From a checkpoint of a small encoder-decoder audio transcriber: encoder activation relu.
Rows from block 4 of the audio encoder, named by matrix and row number. Rows with one number belong to one channel. Each number is 128 + 24 x the weight over its row's rms, rounded and kept within 0 to 255. All counts start at 0. After the name is the row's rms in percent of the matrix's.
# convs1: first pointwise conv (encoder.blocks.4.convs.1.weight, 128x128x1), inputs 0-127
# convs3: second pointwise conv (encoder.blocks.4.convs.3.weight, 128x128x1, transposed), outputs 0-127
convs1.65 092 [136 119 113 128 152 136 135  61 120 108 154 156 184 138 126 121 115 128 131 125 148 132 129 223 127 140 140 130  85 127 136  53 137 134 130 165 133 197 151 127 124 121 135 129 131  97 126 121 137 129 114 128 118 131 115 127 148 130 115 133 131 169 125 127  84 128 129 120 127 127 131 142 128 124  52  88 143 130 112 131 124 138 103 132 136 135 201 130 132 132 154 127 128 129 121 159 176 153 128 168 145 127  95 160 103 129 153 125 128 133 172 131  88 129 128 131 160 183 148 145 129 128 151 123 130 132 127 127]
convs3.65 104 [142 129 132 127 127 102 146 145 139 127 104 125 124 127 125 129 137 172 128 128 128 133 149 117 125 174 135 130 133 147 131 184 129 153  98 129  80 128 130 184 117  75 135 115 127 130 138 125 146 128 128 129 144  89 135 135 128 124 172 107 127 157  86  92 148 128 130 106 125 113 157 128 137 116 132 141 125 126 129 132 156 144 172 151 118 104 217  79 152 133 131 143  99  90 152 152 123 129 139 186 131 134 125 122 103 125 128  99  43  95 126 118 128 129 162 128  89 140 131 132 123 128 127 134 103  52 119 136]
convs1.66 106 [146 134 120 124 123  96 131 191  74 145 115 154 107 116 128  96 128 160 128 114 122 118 126 141 126  93 105  99 143 121 161 117 126 124 129 148 128 153 122 143 162 176 126 127 125  96 122 146 127 131 200 103 117 150 133 119 213 131 120  60 149 138 145 138  99 126 117 123 153 138 130 140 103 129  75 106 119  79 137  96 119 138 123 154 175 126 131 122 115 144  98 127 134 115 130 163 128 120 117 129 123 129 152 139  94 118 158 163 122 105 119 132 139 125  99  59 156 131 158 157 122 138 122 138 140 167 118  98]
convs3.66 106 [119 151 130 110 103 153 107 123 122 133 128  85 122 144 123  77 110 153 103 132 127  94 166 139 135 128 128 159 128 112 128 177 131 128 119 155 103 116 110 102  93 157 111 127 135 115 132 127 145 129  73 137  92 106 129 132 134 130 126 128  67 195 142 132 170 129 110 174 165 136 126  77  56 126 180 134 138 125 142 128 146 120 128 128 125 105 159 175 137 111 124 114 153 125 179 132 126 120 158 146 143 129 130 119 123 102  50 118  94 128 127 101 121 152 145 128 105  99 130 123 106 165 131 138 149 123 126 127]
convs1.67 101 [110 125 121 128 130 136 128 121 126 132 158  82 139  90 116 155 128 139 126 127 138 117 141 119 162 107 126 171 131 119 155 129 121 139 133 120 129 132 148  95 152 138  99 137 117 114 145 137 128  68 112 117 123  60 131 125 105 141 127  81 124 146 125 121 131 131 136 103 131 144 197 129 148 124 124  80 128  90 127 127 122 156 143 125 128 132 156 174 121 129 231 171 128 172 126 168 124 115 115 141 146  98  89  98 128 129 128 128 131 140 121 103 127 139 120 178 152 119 155 128 131 102 152  88 127  94 101  74]
convs3.67 095 [132 121 125 123 104 131 130 141  90 120 112 129 137 179  98 122 161 114 135 114 114 143  81 191 157 128 123 118 129 131 109 128 139 126  91 111 121 105 122 126 139 162 130 117 119 121 128 129 120 126 124 155 133 128 114 119 114 125 114 128 212 108 101 128 126 133 129 116 214 111 127 147 120 175 155 144 140 118  94 119 183  59 161 142  90 140 100 128 132 112 114 139 157 119 121 134 139 117 165 126 119 128 157 117 145 139 161 145 113 128 130 181 127 129 126 189 141 154 136 120 129 127  60 126 104 157 111 119]
convs1.68 098 [112 144 155 116 118 125 139 102 125  97 114 128 118 125 128 119 163 128 110 143  87 103 147 105 166 155  96 128 188 129 148 116 143  49 107 128 154 130 123 140 225  94 133 104 122 128 117 160  79 157 141 123 138 129 124 141 127 170 129 138 117 107 122 134 159 123 116 143 134 127 116 100 121 156 143 135 122 102 126 129 133 138 147 144 138  96 138 127 167 133 118  77 113 134 128 216 131 121 141 130 131 106 126 135 135 169 151 113 129  90 163 135 163 110 135 108 131 114 101  96 103 162  95 131 113 129 125 127]
convs3.68 099 [133 186 124 124 150 110 130 122 129 148 129 121 139 131  80 111 129  88 108 144 128  82 110  84 129 130 163 128 103 149 125 140 121 119 131 128 129 138 163 148 138 133 103 123 161 127 117 112 120  94 151 100 106  79 131  91 127 117 117 174  89 146 176 162 162  96 139 124 114 148 128 101 138 138 122 168  99 109 128 137 116 164 128 127  86 136 141 145  82 121 133  60 120 120 128 159 128 150 153  96 129 135 134 128 139  98  99 128 131 146 197 134 143 128 122 136  79 129 176 162 174  96 150 123 164 119 128 126]
convs1.69 101 [123  90 163 128 115 129  81 202 137 152 111 104 103 154 146 121 125 139 136 104 107 112  96 129 162  78 102 119  93 130 126 159 158 119 179 135 123 144 136 137 131  95 128 111 108 186 132 141 113 135 128 130 125 131 128 158 165 128 132 129 177 128 130  97 171 161 150 112  97 129 129 127 110 128  42 150 126 129 155 118 141 117 121 135 130 128 128 115 128 118 129 118 127 127  69 196 118 113 125 158 128 133 122  77 126 122 180 118  99 109 128 116 141 129  96 119 155 127 149 131 128 127 127 152 147 145 159 147]
convs3.69 104 [ 90 132 127 128 123 126 136 126 127 166 145 129 153 149 135 138 138 116 160 172 121 104  29 118 117  90 140 150 132 128  95 133 193 138 162 114 149 101  95 101 159 128 106 160 125 113 109 151 117 134 124 136 114  81 123 131 147 133 102  79 106 145 171 103 144 124 113 142 140 120 188 130  85 131 173 110  85 164 174 141 131 130 138 135 114 130 130 142 132 119 143 135 136 162 120 128 153 146 160 134 135 128 113 137 125 148  88 112 145 128 125 121 130 115  96 109  49 117 120 114 135 123 147 139 127 136 136 143]
convs1.70 092 [143 131 172 115 106  75 121 133  80 146 130 128 129  91 144 124 175 113 128 130 139 124 143 118 115 193 117 122 160 101 139 149 133 124 116 118 136 130 128 113 108 137 142 119 136 132 142 133 114 141 170 128 126 136 201 118 151 151  80 129 108  65 129 121 148 107  90 139 134 152 122 139 140 101 122 111  87 133 143 118 100 103 127 127 143 149 114 127 160 121  77 103 190 127 125 114 128 126 123 126 174 110 133 112 124  81 127 135 140 132 133 133 125 130  93  85 141 133 185 138 131 124  72 176 160 165 122 114]
convs3.70 087 [125 107 140  94 146 150 111 135 124 128 140 143 128 128 157 188 113 135 135 121 143 125 122 134 120 156  85 151  63 135 130 124 152  87 120 161 177 123 128 106 111 111 145 151  99 136 123 127 129 164 151 122 133 161 128 122  88 124 144 134 128 117 119  91 109 128 128 128 116 149 115 129 135  78  96 111 136 154 145 106 119 135 127 121 151 150  88 148 146 133 126 127 126 144  81 106 144 162 115 100 136 126 121 126 129 175 170 135 172 145 127 163 128 125 127 128 143 128 130 155 203  51 180  62 128 125 146 131]
convs1.71 097 [129 157 127  88 138  68 129 121  99 116 133 125 124 131 109  89 128 128 101 111 117 127 172 134 127 137 145 106 155 112 122 122 131 129 110 123 129 163 157  69 185 119 170 143 141 133 133 114 122 125 162 128 130 129 128 129 135 131  50  50 128 188  96 125 114 126 156 140 119 103 127 127 143  81  35 120 122 105 103 128 135 103 101 127 118 122 135 103 126 165 108 133 157  98 144 144 136 109 127 131 114 139 140 157 129 119 137 129 128 140 140 115 136 128 144  76 106 173 116 127 125 109 127 101 139 139 118 128]
convs3.71 084 [162 124 115 137 137 124 152 196 130  93 188  99 123 105 163 129 154 144 117 111 127 156 149  70 131 123 163 126 170 118 124  74 155 115 155 151 128 163 127 165 128 146 145 126 156  94 108 138 122 128 122 126 128 144 119 125 126 145 137 146 103 126 125  94 130 131 128 126 141 145 191 162 130 126 131 137 117 123  92 119 103 118 150 146  99 132 112 158 128 128 220 135 171 157 166 128 120 143 147 145 146 125 128 112 144 141 128 171 103 136 144 135  75 128 117 139 121 128 127 103 150 142 128 177 130  96 123 156]
convs1.72 100 [131 127 129 123 106 124 121 115 129 155 165 123 121 115 124  45 128 100 128 159 153 133 189 147  81 143 112 135 132 127 142  92 147 132 151 128 129 145 121   0  99 134 147 128  96 100 105 114 123 131 119 147 147 119 101 117 130 129 109 104 156  88 138 105 149 127 128 146 128 127 132 114 140 115 117  84 126 134 157 126 141 131 136 146 132 120 130 127 129 136 127 130 152 128 116 136 129 125 146 128 128 153 140 128 138 126 104 129 113 134 123 176  44 113 132 102 150 128 136 120 123  88 116 112 134 128 127 131]
convs3.72 113 [ 96 135 126 145 132 115 130 138 108  90 104 133 142 146 125  88 140 168 131 171 137 132 128 128  99 171 129 128 130 124 123  56 147 116  80 134 128 119  75  78 126  69 127 128 191 129 110 128 149 136 197  98 148 146 127  76 153 126 127 124  94  99 131 140 121 124 162 128 118  97 125 101  69 141 118 149 126 128 111 104 103 125 124 130 121 124 130 111 135 123 114 106 102 150 125 127 129 124 110 131 111 128  84 149 110 115 151 104 137 128 139 123 141 175  61 126  87 137 116 135 128 131 133 114  79 123 125 145]
convs1.73 107 [163 121 157 135 103 133 188 137 129  86 105 132 143 128 126 129 130 139 127 123 103 130 132 129 128 101 220 146 106 127 105 131 117 129 128 146 107 127 152 138 126 128 144 127 119 131 127  97 137 180 129 128 134 135 136 127 135 139 143 116 122 154 109 121 103 135 129  66 134 128 138 151 161 121 130 123 132 135  96  91 138 108 135 151 129 135 121 137 133  97 148 120 123 107 130 124 128 255 132 153 108  86 119 129 108 117 123 121 128 124 146 106 148 122 129 130 128  95  96 157 134 142 132 126 121 156 135 109]
convs3.73 089 [111 124 155 119 127 175 129 168 123  75  88 149 128 127 112 130 129 154 126 152 128 128 132 150 117  69 160 127 124 176 131 128 151 115 129 134 130 127 128 128 128 153 166 101 171 130 128   0 120 157 151 146 120 113 131 175  97  85 128  98 128 130 157 122 135 145 109 128 146 108 128 113  99 122 126 133 173 190 120 109 104 113 133  82 127 120 122 137  98 125 129 146 120 149 137 128 156 129 135 134 107 163 121 132  85 149 126 118 132 143 141 127 128 142 112 142 125 125  82 106 128 133 145 138 128 149 132 150]
convs1.74 100 [128 154 149  99 106 146  91 141 116 130 162 131 116 140 140 131 155  66 105 132 175 149 145 127 158 166  89 150 132 159 106  93 110 140 135 132  82 105 124 124 127 127 189 102 126 160 120 136  89 118  97  93 138 129 142 202 130  70 125 139 129 119 128 154 119 178 127 123  88 115 139 158 132 127 134 166  70  78 112 106 142 113 169 109 144 113  99 105 129 129 128 150 106 123 123 131 120 106 153 128 138 107 147 141 126 141 120 144 130 134 131 121 134 130 136 134 131 123 156  80 122 108 164 141 125 133  94 176]
convs3.74 109 [130 130 203  91 109 150 140 182 124 103 129 199 125 128 152 131 133 151 114 177 231 143 139 102 123 122 117 131 115 112 127  82 104 128  88 128 120 128  79 126 129 122 129 111 100 127 127 119 124 132 136 141 151 163  97 128 104  60 125 124 112 101  84 130 101  82 124 131 128 111 128 130 138 133 143 141 127 115 131 112 109 125 116 156 102 110 180 133 127 128 118 152 127 138 127 119 137 119 102 141 129  73 140 128 143 139 131 154 139 129 132 129 134 166 137 145 149 131 112  86 112 135 117 128 123 157 156 141]
convs1.75 107 [ 66 115 127 138 122 143 117  98 128 122 129 131 116 138 124 134 127 129 135 139 147 136 130 107 132 126 136 129 114 137 126 138 118 128 146 157 127  87 127 117 128 198 127 103 128  84 117 122 128 144  53 131 157 120 125 125 124 123 142  97 142  86 127  95  77 139 102 129 168 153 138 128 132 151 142 118 133 136 128 114 141 137 125 127 141 146  87 118 126 123 210 132 130 130 146  63 161 113 125 242 133  94 163 177 129 120 151 120 165 127 129 137 139 130 144 109 137 123 142 125 131 143 110  97 123 129 139 129]
convs3.75 097 [115 118 134 153 104 129  95 199 132 128 120 125  84 109 125 130 124 126 191 162 142 141 134 222 126 128 135 129 135 127  97  87 132 132  80  70 122 112 122 145 156  45 130  94  73 155  82 127 145 125 104 125 128 161 105 135 131 138 131 120 108 165 115 100 140 134 152 134 146 156 130 124 128 111 123 136 128 135 123 141 150 148 129 125 135 164 127 147 111 127 183 149 138 127 128 127 128 107 126 124 124 149 172 160 148 111 134 130 128 124 134 113 128 147 109 189 119 144 143 137 104 134 124 122 136 120 115 109]
convs1.76 100 [121  86 125 117 122 101 129  45 163 129 160 152 128  95 114 127 116 123 111 159 123 123 137 136 117 104 136 119  73 123 132  62 100 128 197 126  77  82 138  88 101  58 128 114 146 127 125 129 125 144  71 128 140 128 150 133 120 135 101 120 145 134 124 132  63 140 128 150 116 135 127 128 124 124 111 127 128 134 130 128 128 140 128 137 111 133 100 140 142 117 129 131 127 101 126  66 159 106 131 119 131 139 121 116 157 126 125 132 187 130 128 141 128  80 123 115 130 127 171 130 151 105 141 151 111 124  94 156]
convs3.76 086 [188 119 130 123 127 127 129 124 104  89 158 116 107 127 153  80 127 135 128 142 121 142 125 109 118 173 149 142 129 129 120 127  89  83 111 120 144 133 163 141 126 212 117 122 128 128 185 120 121 132 199 122 128 106 128 107 120  98 138 145 150  78 124 136 138 103 189 134  81  87 160 133 115 115 128 165 120 109 130 162 160 128 131 101 118 124 171 128 106 130 118 128 129 139 123 127 162 132 136 125 129 128 126 125 126 117 126 118 143 118 136 149 146 174 150 120 118 127  80 132 124 172 107 127  61 123 138  93]
convs1.77 105 [169  94 146 125 128 116 148 130  98 129 161 144 126 128 145 146 147 115  46 115 130 103 128 136 141 128 124 140 130 116 109 127 150  65 125 125 139 123 115 136 122 188 115  99 156 128 128   8 145 127 142 130 146 107 133 124 128 131 111  93 134 125 137 104 123 128 173  90 151 135 118 171 109 131 105 197 142 127 164 127 136 136 133 153 112 122 133 131 128 133 134 152 137 140 129 162  88 130 115 130 104 120 131  99 146 128 128 138 122  99 203 103 154 131 121 128 134 129 164 130 108 121 126 141 111 129 114 127]
convs3.77 098 [100 128  96 125 129 127 123 188 128 192 123 127 132 128 132 163  87 119 127 127 128 124 141  71  63 101  88 136 140 103 142 155 136 137 137 109 143 142 141 127 115 172 124 136 128 128 140 160 152 126 115 120  87 127 135 118 122 120 117  86  60 135 128 134 115 148 134 136 148 137 129  90 128 160  85 158 134 151 128  84 118  79 125  93 131 128 133 114 149 106 130 127 110 131 118 121 152 114 157 156 166 130 121 142 197 100 108  86 131 146 194 163 139 141 129 109 138 124 125 102 122 103 117 116 127 157 143 127]
convs1.78 096 [124 157 177 130 111 172 128 124 118 117 139  98 148  94 146 125 127 137 129 107  84 129 128 144 136 127 137 101 154 105 130 127  96 119 128 108 120  90 173 104 130 139 133 124 125 184 152 100 152  84 128 140 146 139 128 228 126 119 109 123 127 161 150 141 126  77 124 113 139 132 127 127 146 130 105 122 114 109 135  70 114 104 108 138 124 130 127 137 141 181 128 127 132 127 106 141 124 157 125  86 131 128 127 137 175 128 146 138 132  86 128 128  80 128 140  72 144 132  93 101  98 132 115 120 118 145 106 197]
convs3.78 088 [140 111 123 127 111 120 129 136 161 112 130 108 157  66 116 201 140 161 158 121 152 110  57 116 115 132 129 126 114 160 125 127 207 145 108 119 127 138 107  85 129 114  88 128 109 124 137 127 132 120  67 139 151  92 132 133 196 133 150 154 112 164 105 121 126  95 119 106 115 127  83 114 129 104 107 127 125  65 111 127 114 128 130 182 110 106 124 127 128 113 130 129 136 130 132 163 142 133 124 112 141 128 129 156 112 126 164 137 124 162 123 121 130 131 117 128 127  84 131 128 161 115 134 117 129 178 104 122]
convs1.79 109 [143 151 121 143 184  86 127 146  92 134 157 137  95 129 135 128 139 168 116 137 129 104 146 130 146 113  96 107 114 213 180 152  71 128 145 180 122 103 156 125 123 120 112 122 110 167 111 126 129 168 167 110 145 156 131 128 128  81 131 117 141 142 128 128 143 126 134 126 118 130 136 118 134 147 134 130 144 141 123 135 104 111 128 142 131 106 131 130 157 105 145 101 122 152 126 141 114 134 107 129 138  57 159  74 153 128 127 110 127 111 123 144 165 197 138  96 111 175 135 132 130  79 132 100 126 121 106 136]
convs3.79 098 [130 192 162 165 115 113 135 116 131 127 129 115 136 141 118 174 197 115 115 163 138 108 156 126 119 120 129  97 210 132 131 128 137 127 135 119 136 129 140 119 159 110 169 103 145 158 136 129 121 140 116 141 137 133 112 127 128 109 132 158 122 126 126 156  95 103 156  91 122 104  97 127 119 152 147 110 113  69 131 140 145 138 116 126 180 103 169 116 107 111 126 125  42 153 127 125 134 104 134  90 132 135 157 125 151 133 149 104 125 113 125  71  89 123 134 132 145 133 161 134 125 140 151 116 147  92 130 167]
convs1.80 096 [127 133 142 154  49 123 148 110 144 151 120 128  88 124 120  88 125 150 132 160 128 145 131 172 113 135 124 106 115 110 140 112 130 124 150 123 116  96 135 128 124 138 108 105 135  81  75 112 136 126  85 129 146 137 141 117 200 127 129  95 189  99 145 127 129  95 123  84 132 120 139 110 110 160 113 128 156 121  99 125 140  77 104 157 114 161 101 195 145 133 152 151 109 127  73  93 158 133 117 155 122 129 143 113 111 127 106 132 106 110 141 118 163 129 128 126 126 129 121 130 112 116 100 137 103 176  96 143]
convs3.80 106 [126 129 147 159  68 115 122 158 124 124 129 139  91  71 102  79 137 181 160 186 107 103 109 133 114 134 135 123 100 139  91 131 122 126 122 130 127 128 120 133 130 116 112 161 123 147 112 122 127 126 137 156 127 101 145 151 146 136 125 129 126 178 159 141 117 123 123  98  81 137 128 132 125  67  99 124 137 171 175  82 120 142 101 127 118 195 124 138 163 144 144 126 119 111 120 135 138 119 118 123 128 126 130 147 116 125  84 123  67 141 146 125  79 123 160 127 179 129  71 124 105 128 115 124 125 143 138 149]
convs1.81 110 [126 137 132 126 125 113 133 123 122 134 145 128 139 128 131 141 136 121 128 129 141 121  52 178  87 197 194 125 156 137 100  61 125 125 126 130 140 165  96 110 127 128 142 140 134 135 118  96 128 137 143 163 127 148 121  75 128 123 128 135 129 145 128 153 145 133 141 135 105 118 115 118 157 121 116 129 117  94 140 121 128 169 109 131 127 124 202 122 129 105 127 117 126 132 157 145 128 247 125 127 124 110 152 149 129 130 120 112 167 122 121 152 131  74 121 126 140 102 135 112 132 128 101  99 125 137 130 129]
convs3.81 108 [131 127 135 131 173 128 143  92 136 144 171 126  65 115 130 124 137  99 130 127 102 123 102  88 111  66  73 128 126 154 129 167 115  58 130 122 127 133 125 117 149 121 167  93 128 135 158 119  76 128 105 135  86 118 127 152 137  96 128 134 132 118 120  78  97 127 127 107 129 133 139 118 126 127 113  68 158 128 117 156 114 130 184  71 170 127 146 148  89 132 125 147 121 112 130 124 161 111 150 131 123 128 137 115 125 118 131 115 105 133 133 137 112 140 127 111 145 112 173  85 128 125 134 116 162  89 116 168]
convs1.82 102 [132 183 123 132  85 128 114 137 129 188 151 126 128 157 146 124 122  90 123 142 128 104 124 146 128 151 143 104 138 129 143 110 127 125 125 136 121 157 153 123 118 134 191 121 134 110 135 103 124 134  97 126 135 124 219 128 103 122 100 166 128 127 129 131 128 122 127 141 128 172 138  88 126 138 104 127 127 127 164  86 129  58 124 142 135 116 134 137 152 130 129 127 135 169 129 135 134 159 153 100 133 127 140 127 136  68 168  94 128 133 127 130 173 125 152  77 192 141 135 131 116 186 128 128 121 172 128 127]
convs3.82 096 [133 152 108  80 125 125 123 190 128 122 109 189 129 121 137  33 147 159  73 149 158 158 112 148 169 105 117 133 130 160 124 126 128 121 113 119 133 112 111 134 121 170 131 126 134 110 110 115  99 131 139 128 136 141 104 128 128 125 131 120 127 145 101 144 133 127 123 152 129 112 168 133 155 109 128  79 106 126 130 198 145 141 106 103 128 105 121 130 135 164 139 180 109 129 151 130 128 123 175 138 128  92 159 105 134 118 124 155 118 148 134 136  87 143 137 140 148 132 115  87  79 114 151 128 127 115 128 180]
convs1.83 108 [106  23 102 135 148 120 137 162  97 113 124  84 166 194 132 137 123 127 127 122 134 126 120 138 149 100 128 122  68 143 128 146 115 164 135 124 110 127 122 127 141 135 147 141 127 120 128 160 139 120 146 143 137  88 120 127 185 138 137 155 129 192 122 101 121 130 158 105 135  91 123 110 127 127 135 149  87 127 127 109 112 126 140 177 128 128 178 130 128 119 116 120 119 139 109  77 147 126  97 115  95 128  83 128  49 142 124 139 147 154 143 169 132 130 134 127 151 125 119 126 130 132 148 111 132 125 135 132]
convs3.83 097 [134 140 128 121 127 114 130  98 123 132 146 111 138 106 127 159 126  99  93 136 130 127  60 104 106 130 129 154 139 121  80 145  61 117 145 136 151 128 121 107 110 125 134 159 130 127 152 129 131 107 123  92 133 130 131 127 123 146 118 128 132 149 145 136 122  99 113 139 141 130 157 198 140 105 107 122 126 167 128 126 120 138  90 124  74  26 112 138 164 138 147 127 125 129 153 145 126  87 113 111 131 125 129 130 108 140  95 188 208 113 105 157 133 128 126 107 117 111 109 142 164 135 159 143 112 108 127 117]
convs1.84 100 [128 107 153 104 117 127  72 129 156 134 127 144 127 128 121 110 154 138  38 120 128 129 142 129 126 128 117 129 100 130 126  85 150 150 163 114 129 124  91 128 105 130 126 114 128 132 128 127 122 128 148 116  54 128 102 128 129  96 123 128 129  97 150 177 150 120 171 127 129 134 148  85 129 178 121 153 104 110 110 125 126 127 134 139 128 178 101 158 122 159 127 127 140 129 117 100  86 127 130 107 128 138 173 142 129 157  65 125  97 143 111  96 166 111 128 202  99 118 127 103 120 122 130 130 127 122 120 183]
convs3.84 094 [111 125 105 140 158 129  92 130 166 145 136 128 166 126 154 138  94 116 142  98 125 130  77 140 149 123 127 125 164 138 141 113  56 130 181 128 148 136 128 107 128 133 130 161 128 158 155 119 132 127 128 127 169 127 142 134 147  91 123 119  37 105 112 126 129 133 122 105 128 129  97 126 127 126  84 127 115 153 128 124 127 141 132 126 152 109 129 123 125 170 134 136 142 128  95 125 136 141 125 119 166 101 104  67  97 156  39 139 128 119 100 130 127 100 128 122 113 123 176 140 105 128  99 131 147  82 147 103]
convs1.85 088 [127 166 157  73 122 127 128 113  99 115 140 121  86 129 205 106 130 131 115 144 172 144 128 119 126 150 132 132 116 110 136 161  89 113 133 128 127  98 132  77 139  76 130 102 129 117 129  80 122 126 130 109 129 129 114 123 128 128 128 128 192 137 144 125 128 138 138 131 156 133 151 129 134 127  52 131  95 113  61  94 127 113 132 155 154 109 117 133 126 128 129 128 145  62 129 140 127 137 101 194 147 127 107 155 132 151 123 129 105 151 137 164 153 135 112 164 129 163 146 126 113 131 143 160 110 138  98 130]
convs3.85 073 [132  87 208 124 114 134 126 128 144 128 126 124 104 109  99 134 122  97 128 165 127 165 117 129 128 121 128 142 166 148 135 122 131 153 128 148 107 130 122 129 126 129 138 123 128 123 182 108 135 138 119 148 130 139 103 140 192 128 128 179 129 114 120 162 121 129 128 111 135 104 135 148 147 128 204 127 115 104  84 157 127 132 124 128 108  92 174 168  77 138 129 147  88 137 226 113 128 135 107 128 129 119 149  95 127 127  87 125  98 128 119 133 127 178 130 113 124 103 128 116 161 142 130 146 127 100 153 141]
convs1.86 119 [105  95 129 128 148 131 164 130 117 130 154 127 135 128 127 127 121 133  74 131 142 168 127 128 128 108 105 100 129  87 123 128 123 137 140 129 133  86 112 124 117 123 136 145  88 156 135 129 134 107 144 113 128 118 128 115 137 137 133 113 132 127  91 127 131 105 124 132 137 147 129 106 154 102 136 133 128   0 140  62 161 133 112 122 128 130 151 206 135 132 127 126 117 142 140 136  92 177 114 139 114 133 137 166  66 133 163 128 109 102 129 114 101 105 137 112 151 114 123 125 128 112 132 149 147 149 129 108]
convs3.86 082 [103 129 119 132 132 126 142  79 115 126 122  66 127 111 148 139 118 137 133  99  57 110 124 123 125 128  84 128 175 117 115 156 179 128 128 129 100 117 116  92 130  77 134 148 140 129  99 139 104 137  89  96  95 100 130 115 129 130 137 117 142  93 197 118 154 128 128  85 129 120 127 131 139 117 129  99 100 147 155 158 169 127 127 169 127 135 125 111 134  97  98 100 138 118  98 128 104 126 129 121  68 111 129 115  91 142 130 120 126 127 124 129 119  76 122 126 111 153 134 174 133 180 172 134 118 128 129  82]
convs1.87 103 [149 132 122 126 132 158 130 118 169  96 128 122 143 132 142 129 130  78  86 137 125 118 148 128 139 133 124 123 142 146 134 144 127 140  88 113  93 125 149 197 140 127 112 100  83 113 123 131 134 127 127 138 131  92 116 138 145 130 117 146  90 132 143  73  93 134 119 105 125 131 120 125 142  89 129 120 136 179 128 125 124  49 141 180 146 140 116 125 111  92  78 123  72 148 128 128 128 125 119  45 101 116 104 127 169  96 160 143 104 101 128 152 127 125 137 111 125 139 126 148 107 166  94 142 132 131 121  85]
convs3.87 110 [130 101 119 128 140 125 112  84 172 110 129 147 141  99 119 129 158 126 135 157 136 114 145 134 183 108 136 106 136 127 135 128 129 127 162 131 116  69 123 127  79 143 116 126 113 101 118 132 112 107 126 165 132 128 126 136 118 128  86 127 122  99 169 126 128 125  18 116 133 162 103  70 116 128  59  94 129 144 125 148 191 147 125 134 130  87 127 119 125 121  67 129 150 128 110 123 126 128 136 127 135 111  90 135 136 118 101 104 134 130 102 125 125  76 135 112 100 143 156 128 139 149 121 132 125 130 159 128]
convs1.88 106 [127 144 141 110 168 136 136 127 145 114  94 131 131 144 142 169 115 124  54 161 137 122 120 119 168 135 103 102 178 155 126 122 130 138 128 160 127 113 126 153 104 123 132 133 129 142 117 128 103  98 141  78 123 127 157 120 126 133 138 114 113  92  82 140 152 137 114 123 110 138  98 156 100 105 140 190 131  89  72 125 116 109 117 127 166  90 129 126 119 155 128 190 109 154 130 114 119 135  90 112 128 117 127 125  75 111 170 122 150 129 150  70 178 129 171 128 122 135 137 127 128  78 125 127 135 160 126 148]
convs3.88 102 [113 138 123 139 134 117  96 100 126 181 127  51 123 105 149 134 128 104 125  56   0 128 124 135 128 116 104 124 130 113 127 155 135 107 133 120 129 130 182  98 108 124 128 107 143 147 128 165 126 131 110 129  88  91 139 127 132 134 101 153 130 130 169 127 146 152 124 126 129 123 126 143 115 135 150 125 122 157 146 132 138 145 129 133 129 121 191 129 186 112 129 121 137 122 128 132 114 128 136 152 122 147 110 128 101 114 120 104 140  79 114 114 142 118 128 127  98 127 144 127 113 177 123 150 142  90 111 125]
convs1.89 082 [127 136 129 127 128 131 122 101 158 125 135 144 127 191  67 126 145 106 143 105 112 137 143  86  89 117 131 128 127  82 174 138  89 101  93 134 103  73 131 148 136 158  72 132  95 121  61 150 128 143 143 130 158 128 148  91 140 132 193 155 114 124 131 124 116 127 112 135  99 114 134 121 128 161 174 161 110 136 128 128 130 125 145 139 127  82 112 131 115 127 138 111 151 127 109 117 118 147 134 141 129 130 157 156 147 149 130 129 146 121  96 146 125 129  68 159 128 130 110 125 157 150  53 146 125 142 123 130]
convs3.89 097 [144 126 129  67  98 123 151 151 104 138 117 168 150 127 157 136 128 139 127 130 129 100 122 126 132 116 127 196 115 128 128 131 145 128 136 146 170 174 116 130 126 124 126 125 128 127 134 115 114 122 129  89 113 138 129 120 118 118 123 134 128 176 146 124 136 109 144 163 126 128 128 127 185  95 160 137 102  82 183 130 129 109 109 129 141 146 175 128  84 105 205 127 128 128 125  88 157 128 142 109 130 130 101 143 130 173 128 129 153 127 129 129 144 120 131  92 128  97 133 181 119 139 109 142 107 195 130 201]
convs1.90 096 [104  96 119 161 129 126 172 129 124 127 148 124  29 114 127 114 127 117 134 130 127 124 127 108 121 101  80 133  62 152 189 127 126 129 156 111 147 131  73 147 149  96 131 146 122 113 136 140 128 131  92 136 119 167 108 109 191 141 153 136 191 127 176 122 154  79 129 130  92 129 136 111 140 149 123 135 159 128 110 141 167 110  96 107 116  97 133 103 107 116 124 158 128 153 121 127 123 122 151 146 160 127 135 128 133 128 101 129 134 126 100 114 132 169 107 140 148  93 149 133 149 149 136 110 109 148 131 127]
convs3.90 102 [130 123 140 134 169 166 153 165  67 152 126 103 118 125 163 181 131 111 107  52 128 128 150 131 125 149 124 125 129 125 136 134 135 130 148 121 146 133 128 151 145 136 129 124 131 130 128 128 130 128 130 127  66 132 165 128 123 115 126 132 148 130 134 128 139 151 149 141 145 129 253 110 181 127 109 130 123 133 161 122  89 127 125 134 114 105 128 111 138 130 203 126 177 127 130  93 130 128 183 135 111 105 126 137 157 161 128 113 143 164 129 136 124 140 131 110 130 130 161 126 125 132 123 120 129 157 114 128]
convs1.91 099 [123 143 142  89 127 104 134 152 155 131 133 110 102 134 122 139 142 213 158 119 134 105 170 130 133 117 160 125 121 209 150 131 121 163 108 133 140 125 116 151 127 130 152 140 130 139 101  89 148 136 147 122 140 128 127 134 145 136 125 121 101 106 142 135 126 126  98  81 122 146 102 174 152 113 123 159 147 130 128 108  83 129 109 178 152 114 126 159 128 152  93 115 151 214 121 155 111 143 120 112 137 127 127 130 130 145 188 158  81 128 127 167 142 139 120 141 162 154 138 123 174 101 136 136 126 133 127 110]
convs3.91 104 [138 134 140 170 125 100 140 139 122  96 129 117 130  79 125 111 113 128 135 127 116  94 145 114 102 144  98 131 110 128 104 129 123 134 158 111 143 108 124 149 108 145 110 100 133 128 128 128 143 128 164 189 136 134 119 137  98 115 129 156 193 127 123 158 110 125 127 128 106 148 126  69 120 141 134 137 126 111 125 118 114 130 146 190 118 138 169 156 156 129 124 127 127 123 176 131 155 126 145 156 127 113 124 114  55 116 184  95  79 120 132 139 138 131 150 129 136  97 130 133 128 240 107 128 139 125 113 126]